Rows from block 4 of a small image diffusion model, named by matrix and row number. Rows with one number belong to one neuron. Each number is 128 + 24 x the weight over its row's rms, rounded and kept within 0 to 255. All counts start at 0.
After each neuron's rows are labels from the 100 images, of 14848 (inputs lightly noised), where the neuron reaches its largest size: "place" is the part of the image that holds the peak. Only what is clearly more common there than usual is listed. The data: regions of photos with short descriptions (Visual Genome). In brackets: how many of the 100, against the usual share in percent.
# gate: MLP gate (model.blocks.4.mlp.gate.weight, 848x320), inputs 240-319
# fc1: MLP up (model.blocks.4.mlp.fc1.weight, 848x320), inputs 240-319
# fc2: MLP down (model.blocks.4.mlp.fc2.weight, 320x848, transposed), outputs 240-319

gate.8 [183 154 128 128 128 128 110 128 128  70 128 128 128 185 128 128 128 128 176 128 128 128 128 128 128 128 128 128 128 128 193 168  87 168  97 128 128 128 128 140 128 128 128 128 128 128 128 128 128 128 128 128 176 128 171 128 191 128 128 128 128 128 128 128 169 128 175 128 144 178 128 128 128 128 128 128 168 128 100 128]
fc1.8 [128 128 128 128  69 128 128  78  99 128  94 128 128 128 157 128 128 166 128 128 128 128  91 128 128 128 104 128 128  79 128 128 128 128 128 128 128 128 128 178  78 128 151 192 128 128 128 128 128 155 148 167 128  99 128 102 187 208 128 161  81  61 128 128 128 128 153 128 128 128 128 128 128 128 128 128 165 140  99  94]
fc2.8 [128 128 128 168 105  89 128 128 128  64 128 128 128  98 128 128 128 181 128 128 128 128 128 176 128 128 160 128 128 128 128 168 128 180 128 128 128 128 128 128 158 128 128 113  79  78  82 128 128 128 128 128 128 128 128  91 128 128 128 153 128 128 128 198 159 128 128 128 161 128 128 128  72 128 128  82  80 128 167 128]
place: top centre (26 vs 9.4)

gate.449 [128 128 161 128 183 128 128 128 168 147 128 128 128 128 151 128 128 128 128 128 128 128 128 128  74 128 128 128 160 128 128 166  77 128 180 128 128 128 104 161 128 128 128 111  90 167 128 139 128 128 128 128 128 103 128 100  66 128 128 188 163 169 128 128 128 187 174 128 128 128 128 128 113 128 101 158 128 128 128 128]
fc1.449 [128  60 198 128 128 128 128 128 190 128  88 128 140 128 128 233 164 162 128 128 128 128 128 165 128 128 140 153 179 128 128 154 128 128  99 128 171 207 128  85 128 106  97 162 128 128 128 128 101  90 114 128  83  82 128 128  64 128 128 165 128 178 128 128 128 128 128 128 116 128 171 128 128 128  96 128  79 178 128  90]
fc2.449 [ 65  78 128 128 128 104 128 128 128 128 173 128 166 128 128  81 107 166 128 174 128 128 128 128 128 128 128 159 128  84 128  92  56 128 105 128 128 117 146 128 128 173 128 128 128 128 128 128 104 128 128 128 100 181 128 128 109 113  97 108 128 128 128 128 128 128  99 128 128 128 128 128 128 128 128  71 128 128 108 113]
place: top right (37 vs 14.1)

gate.707 [128 128 226 128 128 128 128 128 151  91 128 128 128 128 123 148 172 128 128 128 128 152  99 128 128 170 163 128 128  98 113 194 128 161 128 128 173 128 128 204 128 128 128 148 128 128 188 128 128 128 128 128 128 128 128 128 128 128 171 182 128 128 128 128  61 128 128 128 116 128 128 128  75 128 170 128 195 128 187 128]
fc1.707 [128 128 128 196 115 128 128 128 128 128 128 128 128 128 128  85 128 128 160 128 128  70 128 128 128 128  60 128  71 128 153 165 128 128 128 128  70 158 145  83 128 128 128 128 128 128  59 128 128 128 128 128 128 128 128 128 128 128 128 128 128  82 128 128 128 128  77 128 161 128 128 128 194 189  83 101 128 128 128  78]
fc2.707 [180 149  65 128 128 128 128 128 128  98 128 128 128 128 109 128 169 128 128 159  35 128 128 128 128 128  86 128 128 128 174 183 128 146 128 128 128 128 128 128 128 136 128 128  62  91  79 128 128 128 102 128 128 128 128 128 128 104 128 128 128 128 128 160  89  57 128 128 128 128 128 128 128 174 167 102 181 170  88 128]
place: middle right (25 vs 9.4)

gate.631 [128  90 128 128 128 106 128 202 128 128 128 128 128 128 128  56 128 111 128 128  90 128 128 128 128  67 128 128  62 128 128 117 107 128 128 128 128  97 128 128 128  68 181 128 128 128 128 128 128 128  91  80 128 128 128 128 128 128 128 128  75 118 128 128  82 128 128 128 128 149 128 128  99 128 128 128 128 128 128 128]
fc1.631 [128 128 128 128 128 196 128 128 128 128 128 128 128 128  89 128 128 128 128 128 128  45 128 128 128 128 128 128 195 128 128 128 128 128 128 128 128 128 128 128 149 128 128 128 128 128 128 128 128 128 128 212  37 128 128 128 128 128 180 128 128 128 128 128 128 128 128 128 128 128 128 128 128 128 128 128 128 128 128 128]
fc2.631 [128 128 128 128 128 128 128 106 128  98 108 128 128 128 128 180  72 128 128 128  95 128 128 128 174 128 128 128 179 128 128 128 128 128 128 153 128 128 128 128 144 205 128 120 128 128 128 128 128 128 128 128 128 128 128 128 128 128 128 128 166 128 128 180 128 128 153 128 128 196 128 173  76 128  64 160 195 177 128 128]
place: top right (36 vs 14.1)

gate.383 [128  77 128 177 128 128 128 128 195 169  97 128 128 146 128  97 128 128 128 153 128 128 153 128 128 128 128 128 128 128 128 128 162  88 128 128 128 128 128 128 128 128 159 128 198 128 128 128 128 128 128 128 128 128 128 153  77 128 128 128 128 128 128 128 128 128 128 128 128 128 128 128 160 128 128 128 168 172 128 128]
fc1.383 [109 128 128 128 128 138 128 128 128 128 128 128 128 128 128 128 171 128 128 128 128 128 128 128 128  88 128 128 128 168 128 128 128 128 128 128 128 128 128 128 128  98 128 128 128  92 128  78 128 128 128  72 128 128 128 128 128 128 128 128 128  98 128 128 128 128 128 128 128 150 128 128 128 128 128 128 128 173 128 128]
fc2.383 [128 128 128 128  93 128 128 128 128 128  85 128 128 128 128 128 128 128 128 128 128 128 128 128 128 128 128 128 128  82 128 128 128  99 168 128 128 128 128 185 128 128 128 128 128 128 128 165 128 156 128 128  84 128 145 128 128 128 128 128 128 128 169 128 128 128 178 128 128 128  78 128 128 178 151 128 128 128 128 128]
place: bottom left (58 vs 14.1)

gate.162 [ 86 128 128 128 128 156 128  97 128 128 128 128  64 128  98 104 128 128  73 128 128 128 119 128 163 169 128 128  88 146 154 168 128  85  98 128  85 128  92 128 155 128 128 128 128 128 128 128  97 128 128 128  97 128 151 128 128 128 128 128 128 128 158 128 128 128 100 105 128 156 128 128 107  88 171 117 128 128 174 101]
fc1.162 [111 128 128 128 128 128 128 128 128 128 128  98  58 112 128 128 103 128  82 128 128 174 128 128 128 160 128 110 128 144 159 128 128 128  77 128  91 128 128 128 128 115  93 128 142 128 128 128 128 128 158 128 128 128 155 128 128 128 128 128 128 128 128 144 128 128 128  70 110 128 128 128 128  83 128 107 128 128 183  80]
fc2.162 [128 149 170 128 128 128 128 128 128  81 128 189 128 128 181 109 128 128 128 128 128 128  89 128  73 128 128 150 128  70 162  88 128 128 128 167 158 116 128 128 128 128 128 152 128 128 128 128 106 128  88 128 128 140 128 183  95 128 128 168 128 167 128 128 101 128 144 128 128 128 128  88 128  77 128 128 148 128 128 128]
place: top right (43 vs 14.1); top centre (30 vs 9.4)

gate.507 [166 175 128 128 128 164 128 128 128 128 150  80 128 128 128 128 128 128 128  83 128 128 128 128  60 128 128 128 128 167 128 128 128 128 128 128 128 128 128  99  96 128 128  62 167 128  82 128 128 128 128 128 128 142 128 182 128 128  70 107 128 128 128 128 128 128 128 128  97 128 128 128 128 176 128 128 128 128 128 128]
fc1.507 [167 171 101 128 128 206 128 128 128 128 128 128 128 128 128 128 128 128 128 102 128 128 128 128  96 128 128 128 128 128 128 128 151 128 128 167  84 128 128  92  76 128 152 128 128 174 128 190 128 128 128 128 128 128  78 213 170 128  59 128 128 128 128 128 128 128 128 128 150 161 128 128 128 128 128 128 128 128 128 179]
fc2.507 [128 104 128 128  55 157 128 128 128 128  96 161 128 128 128 128 199 128 128 156 128 128 128 128 211 128 128 128 128 128 128 128 128 128  97 128 128 128 110 128 105 128 128 128  99 128  88 193 128 128 128 191 128  35 128 128 128  77 180 128 128 128  92 128 128 128  89 167 128 128 128 128 128 128 128 128 128 128 128 128]
place: middle right (27 vs 9.4)

gate.118 [128 128 128 128 191  93 128  91 155 107 128 128  99 128 128 128  98 128 128 169  92  69 128 128 187 128 128 128 128 175 191 128 128 128 156 196 108 117 128 128  83 128 128 128 128 128 128 128  58 128  91 128 128 128 128 128 128 128 128 128 128 165 128 128 128 128 128 128 160  85 166  84 128 128 176 128 135 128 128 100]
fc1.118 [128  71 128 128  96 173 128 164  70 128 128 145 128 128 128 162 128 128 128 128 128 128 151 128 180 128  26 203 128 128 198 128 128 189 169 180 128 128 128 128 128 110 128 128 128 128 128 128 128 128 128 128 128 128 190 128 128 128  98  69 128 128 128 128 155 128 146 128 128 128 128 128 206 128 128  54 128 128 174 128]
fc2.118 [128 128 128 128 128 128 128 128 156 106 128 128 128 128 128 202 128 128 128 176 128  77 128 173 128 128 128 128 128 128 128 128 128 128 128 128 128 128 178 128 128 128 128  38 128 203 128 128 128 128 128 128 112 128 128 128 128  64 128 160 128 128 128 128 128  54 128 128 128 128 128 128 128 128 128 168 156 128 128 128]
place: top right (33 vs 14.1)

gate.322 [128 128  76 128 184 175 128 177  94 128 128 128 128 128  97 128 128  65 128 128 128 147 128 190 128 178 128 128 128 128 128 125 128 128 128 128 172 128 108 176 128 128 128 128 128 128 128 128 128 149 128 128 128 181 128 128  49 128 128 208 128 128 128 128 128 128 128 128 128 128 128  75  59 145 159 128 149 128 152 128]
fc1.322 [128 128 128  98 128 128 128 128 128 128 128 128  95 128 128 128  68 128 153 128 128 128 128 128 128 128 162  78 130 128 172  96 128 128 128 197 163 128 128 128 128 128 128 128  80 128 128 128 255 128 128 128  83 182 128 166  95  67  84 128 128  99  93 128 128 128 101 128  91 147 128 128 128 128 128 128 128 128 128 128]
fc2.322 [111  74  89 128 128 128 128  52 128 128  75 128 128 182 105  76 189 128 128 108 128  73 128 128 128 128 109 154 128 128 128 144 128 128 128 128 128 128  82 128 128 128 128 192 128 128 128 128 128 128  96 128 128 106 128 128 128  68 128 128 128 128 128 128 128  88  94 128 128 173 128 128 199 128  85 144 128 128  38 128]
place: top centre (32 vs 9.4)

gate.287 [128 128 117 128  50 128 128 189 128 128 128 128 128 128 106 128  72 128 128 128 128 128 103  84 128 128 128 128 128 128 187  97 196 128 128 128  84 128 128 128 128 128 128 128 128 128 108 128  92 128 128 128 128 173 128 128 128 128 128  86 128 128 128 128 128 128 128  48 128 128 128 128  78 168 128 128 128 128 128 180]
fc1.287 [144 128  98 128 128 128 128 128 128 128 128 128 128 128 128 128 128  74 128 195 128 137 128 154 128 128 116  91 128 103 128 128 173 128 128 128 128 128 128 128 128 128 128 128 128 128 128 128 128 128 128 128 128 128 128  85 128 128 107 203 128 128 128 128 128 128 128 210 119 156 128 128 176 128 128 162 128 128 128 128]
fc2.287 [128 150 128 155 128 128 150 128 128 128 128 128 128 128 128 177 128 128 128 128 128 128 128 128 128 128 128 128 128 128  73  98 128 162 128 128 128 128 102 128 166 128 128 128 128 128 128 128 128 128 128 128 128 128 128  76 128 128 128  62 128 128 128 128 128 128 128  69 128 128 128 128  97  74 128 128 128 128 128  53]
place: bottom left (39 vs 14.1)

gate.42 [128 103 128 128 128 128 128 128 128 128 128 186 100 128 128 128 128 128 128 128 128 100 153 128 128 128 128 128 128 149 128 128 167 128  79 128 155 128 128 128 128 128 128 167 124 128 213 128 128 128 128 128 160 128 128 128 101 184 128 128 128 145  90 128 128 128 128 128 128 128 128 128 128 173 120 128 128 128 128 128]
fc1.42 [128 128 128 128 128 128 128 128 128 128  92  96 128 128 128 128 128 149 158 128 128 128 128 128 128 128 128 128 128 128 128 165  86 128 128  79 128  88 128 128 128 128 171 109 128 128  78 167  63 128 128 128 128 158 128 128  55 108 128 128 128 128 128 128 128 102 215 128 148 128 101 171 154 178 101 154 128 128 117 128]
fc2.42 [128 149 128 128 128 128 128 128 107 115 128 128 175 128 152 144  93 128 157  92 162 106 128 128 128  83 162  92 128 137 128  81 128 128 128 128 103 225 102 128 121 128 128 128 128 128  73 128  76 128 103 128 128 146 128 116  87 128 128 128 114  76 110 104 128 128 128  78 128 203 128 156 128 128 152  98 128 128 128 128]
place: middle right (59 vs 9.4); middle left (29 vs 9.4)

gate.344 [128 128 128 128 128 148 128  97 128  82 128 128 128 128 128 128 128 128 128 128 128 128 128 128 171 128 128 128 128 128 128 128 128  66 128 128 128 128 128 154  96 128 128 128 128 128 128 128  62 180 195 128  56 155 128 128 150 128 128 107 128 183 209 128 128 128 128 128 128 128 128 187 128 128 158 128 158 128 184 155]
fc1.344 [128 128  85  83  92 128  79 128 128 128 128 128 198 128 128 128 128 128 241 128 128 128 128 128 128 128 128 128 128 128 156 158 128 152 128 128  74 128 128 128 161 128 180 128 128 128 123 128 128 128 128 128 128 128 128 161 128 128 128 128 128  86 128 128 128  81 128  42 128 128 128  42 128 128 155 128 190 128  77 128]
fc2.344 [128 160 128 128 128 170 101 184 143 102 128 128  99  95 128 128 128 128 128 178 128 128 128 128 128 128 101 128 128 128 128 128 128 128 128 128 128 128 128 128 128 128  63 128  84 128 128 128 163 128 128 128 191 179 128 128 128 128 128 160  92  97  65 128 180 128 128  82 148 128 144 128 128 128 128  99 128 128  57 128]
place: top right (33 vs 14.1)