From a checkpoint of a small image diffusion model.
Training: soap at rate 0.0028, 5400 steps, batches of 256.
Data: trained on regions of photos with short descriptions (Visual Genome), 203450 training examples, 6.8 epochs.
Rows from block 5 of a small image diffusion model, named by matrix and row number. Rows with one number belong to one neuron. Each number is 200 + 30 x the weight over its row's rms, rounded and kept within 0 to 999. All counts start at 0. After the name is the row's rms in percent of the matrix's.
After each neuron's rows are labels from the 100 images, of 14848 (inputs lightly noised), where the neuron reaches its largest size: "top examples" is what is common among them. Only what is clearly more common there than usual is listed. The data: regions of photos with short descriptions (Visual Genome). In brackets: how many of the 100, against the usual share in percent.
# gate: MLP gate (model.blocks.5.mlp.gate.weight, 848x320), inputs 160-319
# fc1: MLP up (model.blocks.5.mlp.fc1.weight, 848x320), inputs 160-319
# fc2: MLP down (model.blocks.5.mlp.fc2.weight, 320x848, transposed), outputs 160-319

gate.166,081,248,200,200,250,160,139,190,200,82,200,200,200,200,115,116,200,200,200,231,200,150,200,200,200,200,200,146,200,200,200,200,181,200,200,200,200,200,200,200,149,200,200,200,200,156,173,207,168,200,162,200,200,200,200,200,200,200,241,200,200,200,200,200,200,200,200,200,200,200,200,200,200,200,200,200,200,200,145,200,200,200,200,200,281,146,200,200,200,200,200,200,200,200,200,200,117,171,268,200,200,222,298,200,200,200,200,200,200,200,287,200,200,200,200,152,200,200,200,200,176,200,290,139,148,200,118,200,200,200,200,200,224,134,200,114,200,265,200,200,200,200,200,200,158,200,200,200,200,200,200,200,200,200,200,200,200,200,200,243,148
fc1.166,095,200,243,200,200,200,200,200,200,234,200,200,200,200,231,200,200,200,200,200,147,251,200,200,200,226,200,200,200,200,200,200,200,177,200,200,138,200,200,200,249,221,200,200,200,200,200,200,200,200,166,200,256,200,200,214,200,200,200,200,245,200,172,200,228,200,166,200,200,226,200,200,200,200,200,200,261,280,200,200,200,243,200,295,167,294,266,200,200,269,196,200,200,200,200,264,165,200,200,200,184,200,200,200,229,158,159,232,145,200,200,200,200,200,200,200,200,200,200,200,164,200,200,213,200,200,133,200,200,200,200,200,200,200,149,200,200,165,146,200,253,200,246,200,255,200,152,200,200,200,200,200,276,200,200,211,200,200,200,200,200
fc2.166,088,200,237,200,200,200,200,200,164,200,200,200,200,200,275,200,200,200,200,200,200,200,200,200,200,200,200,200,200,200,200,200,200,200,200,200,200,200,218,200,200,200,200,200,200,147,200,200,143,200,200,200,155,200,275,200,200,200,128,200,120,200,178,200,200,200,168,164,200,200,123,257,236,241,200,200,200,141,235,150,221,242,200,200,88,281,247,200,200,200,200,200,200,200,200,200,200,200,244,200,200,200,200,200,200,200,200,173,200,200,180,267,200,200,200,200,178,200,200,200,200,122,246,200,200,200,241,200,219,200,200,162,200,200,200,237,200,200,262,175,200,200,200,200,200,200,200,200,200,200,200,146,200,200,200,200,200,200,200,200,200
top examples: text has "sign" (31 vs 2)

gate.696,100,200,200,200,200,200,200,200,200,200,200,234,260,241,200,230,200,158,200,254,200,200,162,200,200,200,200,200,115,200,200,200,200,240,200,200,200,200,200,200,200,167,151,200,200,200,200,200,200,200,200,241,200,200,247,173,200,200,200,247,122,200,200,200,200,221,200,249,172,200,200,200,200,200,200,200,200,181,142,145,129,200,200,200,200,200,200,123,200,273,148,200,200,200,162,200,200,200,200,200,234,252,133,200,200,200,200,200,291,200,200,200,179,153,200,257,200,200,269,247,200,200,153,200,200,200,200,200,200,200,200,200,171,134,232,201,200,200,200,247,200,200,200,279,200,260,269,200,200,200,200,200,200,200,200,131,200,229,200,167,200
fc1.696,107,200,128,246,200,143,290,200,172,200,200,200,200,200,160,200,161,200,200,200,200,184,188,200,167,175,200,220,181,232,154,200,200,237,200,200,200,200,200,200,200,200,170,163,200,200,200,147,257,200,200,200,200,200,200,200,200,200,200,256,143,200,200,150,154,200,200,293,200,200,200,233,200,200,122,174,200,139,181,284,171,200,200,200,221,226,200,200,200,200,175,246,200,165,275,142,200,200,257,200,200,200,159,109,200,200,200,200,201,200,200,266,200,200,200,236,233,200,283,160,235,200,200,249,200,200,205,200,200,172,181,200,148,200,244,200,200,265,200,227,210,200,261,200,136,200,200,241,160,200,200,200,200,137,269,65,200,200,200,200,200
fc2.696,090,200,200,200,234,164,200,200,293,200,146,200,200,200,123,200,200,128,200,200,252,200,200,242,200,200,200,200,200,200,200,200,200,200,200,200,200,200,242,200,200,200,200,159,200,200,236,200,200,200,247,231,200,200,245,200,200,200,200,256,200,162,200,200,236,200,200,200,200,200,200,200,200,200,200,200,200,200,259,200,284,200,200,244,200,200,200,200,200,200,149,246,200,159,200,127,208,200,200,200,200,125,200,200,200,200,131,200,240,200,228,142,200,112,200,200,200,200,144,200,121,186,200,200,200,235,200,200,200,200,200,280,200,200,226,200,86,200,200,200,236,200,124,288,236,200,200,200,200,200,200,254,200,200,144,121,200,200,200,200,199
top examples: text has "sign" (25 vs 2)

gate.216,111,109,200,200,167,200,220,235,249,165,200,182,200,200,200,231,254,200,200,253,232,200,200,200,256,200,160,200,179,200,200,200,200,200,200,200,200,200,200,200,233,200,236,200,200,200,342,200,200,200,200,184,272,200,200,153,267,147,200,200,167,112,200,200,200,163,200,200,200,200,149,200,250,200,200,134,200,265,200,200,200,169,200,134,253,200,200,143,200,200,200,200,200,200,200,200,268,218,200,168,209,200,200,200,180,151,200,234,256,200,200,158,156,200,200,160,246,200,200,219,200,200,200,200,229,200,200,200,200,247,175,200,175,200,200,200,200,200,200,200,216,200,200,200,200,200,200,200,200,200,200,137,200,200,200,200,200,200,200,171,200
fc1.216,103,209,200,200,240,200,135,172,200,200,200,200,200,225,200,200,200,200,200,140,148,200,200,200,200,200,200,200,200,189,200,200,200,200,224,200,200,200,154,200,174,200,200,200,263,200,104,200,200,247,200,220,134,200,200,245,127,200,200,177,200,244,200,200,171,200,200,200,200,200,240,200,200,200,200,200,200,200,200,200,151,259,200,200,146,151,200,200,200,200,183,127,200,200,200,153,147,200,149,241,138,200,200,200,200,200,200,161,200,200,200,200,200,200,200,242,155,200,200,200,200,200,200,200,200,200,200,139,200,200,200,200,200,200,200,200,200,200,193,200,166,200,200,249,235,257,200,290,200,200,200,200,200,219,174,200,200,200,218,200,200
fc2.216,099,146,157,200,200,200,200,200,200,200,166,200,200,200,200,172,165,200,200,134,200,200,200,292,152,200,200,164,209,200,200,235,200,147,200,200,200,200,159,200,200,200,200,200,284,200,200,200,200,200,200,200,200,200,200,200,166,224,200,200,128,200,200,200,229,200,200,242,200,200,192,216,200,350,144,200,200,200,200,200,200,200,244,262,200,246,200,295,155,200,235,200,200,243,200,152,200,231,226,147,200,236,142,200,200,200,200,166,84,200,200,200,172,200,121,200,176,200,200,200,200,117,167,200,200,178,215,200,200,245,163,147,200,200,200,200,200,200,200,294,200,200,169,200,200,326,200,235,200,200,200,200,200,200,200,200,270,200,200,225,243
top examples: text has "sky" (33 vs 1.7)

gate.143,096,200,242,200,200,200,200,200,200,129,200,93,200,188,228,200,200,200,264,200,200,200,175,139,200,145,240,243,200,200,200,200,200,256,200,145,319,265,251,200,200,200,200,131,200,200,181,200,200,158,200,200,200,138,200,200,200,200,200,270,200,200,200,200,200,200,224,200,200,257,233,200,200,153,200,151,160,200,200,249,200,200,200,200,200,200,200,159,200,200,200,200,200,200,200,149,200,200,200,200,200,160,200,164,200,228,200,125,200,290,200,223,152,200,200,200,200,200,200,200,200,200,200,200,246,200,200,200,200,174,200,277,200,200,200,200,200,200,200,208,200,200,200,200,200,200,200,200,200,141,200,200,200,132,282,157,200,200,218,200,185
fc1.143,090,250,200,238,200,260,219,200,200,200,200,200,200,200,200,232,200,200,200,200,200,200,200,239,200,200,200,119,200,200,200,200,200,200,200,200,200,163,200,200,200,200,200,200,200,165,200,200,200,267,226,200,139,200,200,200,200,200,200,182,200,200,200,147,200,200,245,200,200,200,200,200,200,200,200,200,200,142,200,200,200,119,150,200,200,200,200,253,162,236,200,200,200,228,169,262,150,200,160,200,200,200,99,212,200,200,121,200,200,177,200,200,200,252,200,248,200,200,200,180,200,200,200,136,200,156,200,200,200,242,222,110,163,200,200,257,177,200,252,200,200,200,152,200,200,200,200,200,200,200,200,200,200,272,200,224,243,200,200,200,285
fc2.143,098,200,200,200,200,163,200,200,200,229,200,257,244,200,156,164,200,200,200,206,161,200,222,200,260,141,200,200,200,200,200,200,200,200,200,200,200,133,228,200,266,200,200,200,200,129,200,200,200,200,200,200,151,200,200,200,176,200,224,200,210,157,200,237,151,200,200,200,200,172,200,200,147,200,200,160,200,256,200,200,200,200,198,200,200,200,200,177,200,200,200,200,200,233,170,122,200,256,200,200,200,271,109,200,247,200,200,200,200,200,200,200,200,261,200,200,200,200,102,115,200,200,200,200,200,200,216,239,242,200,200,200,200,200,200,248,200,200,148,200,200,131,220,260,200,200,106,200,138,200,257,200,200,228,200,100,213,200,200,200,200
top examples: text has "sign" (49 vs 2); text has "red" (29 vs 4.3); text has "white" (29 vs 11.9); text has "stop" (25 vs 0.3)

gate.354,098,274,174,200,200,200,200,200,160,200,200,200,200,200,200,151,200,200,156,200,141,200,167,200,260,200,148,200,184,200,200,150,176,145,200,200,200,200,200,216,200,253,200,200,200,200,200,200,200,161,200,249,268,200,200,200,200,200,200,200,232,200,165,225,123,200,200,200,200,200,200,242,200,161,178,200,200,200,200,200,200,200,200,200,200,140,200,200,157,129,200,200,200,200,200,152,200,210,200,200,129,200,200,266,133,163,200,200,200,200,200,200,200,200,200,141,243,200,153,200,251,200,200,200,251,200,256,200,200,200,158,200,135,200,200,131,200,200,200,200,200,200,180,270,200,200,200,200,200,168,200,200,200,134,200,162,200,241,227,200,200
fc1.354,111,200,147,200,200,187,170,200,140,200,200,200,200,200,200,168,200,200,200,200,200,175,200,200,200,200,244,200,200,200,200,200,200,150,200,151,230,200,200,200,168,200,200,241,200,200,200,223,172,200,200,220,254,228,200,200,200,200,166,228,235,234,200,200,139,165,200,260,200,200,200,255,200,200,200,178,200,200,200,200,292,200,236,200,200,98,200,200,164,115,200,200,200,200,244,122,256,244,200,157,200,153,200,200,200,170,200,200,240,200,200,200,200,200,200,180,200,200,200,246,200,200,222,200,200,200,233,200,200,200,200,200,165,154,221,187,200,242,200,200,200,168,200,200,200,200,244,253,200,200,200,200,200,117,200,200,200,200,200,200,167
fc2.354,101,241,200,200,200,200,233,200,277,200,200,285,249,200,200,156,200,200,200,200,257,200,248,200,200,200,200,200,200,200,140,88,117,200,200,200,200,200,200,233,200,152,200,147,265,165,200,200,200,200,200,200,200,200,143,200,200,200,123,200,200,164,200,200,200,200,200,200,200,200,200,200,258,200,222,200,200,263,200,200,200,200,200,200,168,200,200,182,200,200,200,200,200,200,200,200,200,200,243,200,107,200,200,135,164,200,200,200,200,163,200,172,169,200,238,200,200,200,200,200,200,255,200,200,137,200,260,200,200,200,200,200,200,200,200,67,200,200,200,200,186,130,200,200,239,200,200,200,200,200,200,200,200,271,200,200,200,200,200,200,200
top examples: text has "sign" (25 vs 2)

gate.493,086,200,245,200,200,200,200,200,200,200,172,92,102,200,200,200,200,200,200,233,149,200,200,134,200,200,200,261,264,200,200,255,285,141,200,200,200,221,200,147,200,200,200,221,200,235,200,200,200,200,200,317,274,183,136,242,200,200,200,200,200,200,200,225,200,200,200,200,200,200,200,239,106,200,200,246,179,132,200,200,200,229,200,200,200,200,200,200,200,268,155,200,200,200,248,147,233,283,249,200,130,159,200,200,200,200,200,200,200,200,135,200,200,200,200,200,200,150,200,200,200,200,200,200,200,228,200,200,200,200,200,200,222,200,200,154,200,200,200,200,200,200,200,200,262,200,200,200,200,200,200,169,200,200,200,200,200,264,200,120,200
fc1.493,088,200,277,200,132,200,173,253,200,200,257,165,200,158,200,200,239,200,200,200,200,139,200,226,228,200,200,200,200,246,225,200,245,263,200,200,200,200,295,265,200,161,200,247,200,200,200,200,200,241,200,130,200,200,200,200,193,200,144,200,200,200,200,200,200,200,200,200,200,200,200,200,200,252,223,235,200,200,200,246,192,169,200,200,200,117,200,142,116,154,200,200,200,200,270,136,200,200,169,200,200,200,200,200,200,265,200,172,200,281,200,200,260,200,200,200,200,106,200,200,200,266,200,200,200,200,200,200,200,200,222,260,200,200,231,170,239,260,200,200,200,267,200,200,143,200,200,229,200,162,200,243,200,200,200,200,200,110,200,138,200
fc2.493,083,200,200,200,200,200,216,200,200,200,200,311,160,340,134,200,200,200,253,200,200,200,177,200,200,200,200,200,200,200,244,200,200,200,200,200,200,200,253,200,253,200,200,200,200,247,171,200,200,200,200,200,200,200,251,200,200,200,295,200,200,291,200,200,140,200,200,144,200,200,200,200,209,236,176,258,200,236,200,200,200,200,200,200,200,58,200,200,200,200,136,134,200,156,200,200,200,140,200,200,200,152,200,165,200,200,200,200,200,200,200,200,140,200,121,200,200,200,200,200,151,200,200,200,143,200,114,200,200,200,200,200,200,200,200,200,200,200,200,200,200,200,200,200,200,200,200,200,200,200,173,200,200,154,200,200,200,200,200,200,283
top examples: text has "sign" (29 vs 2); text has "red" (26 vs 4.3)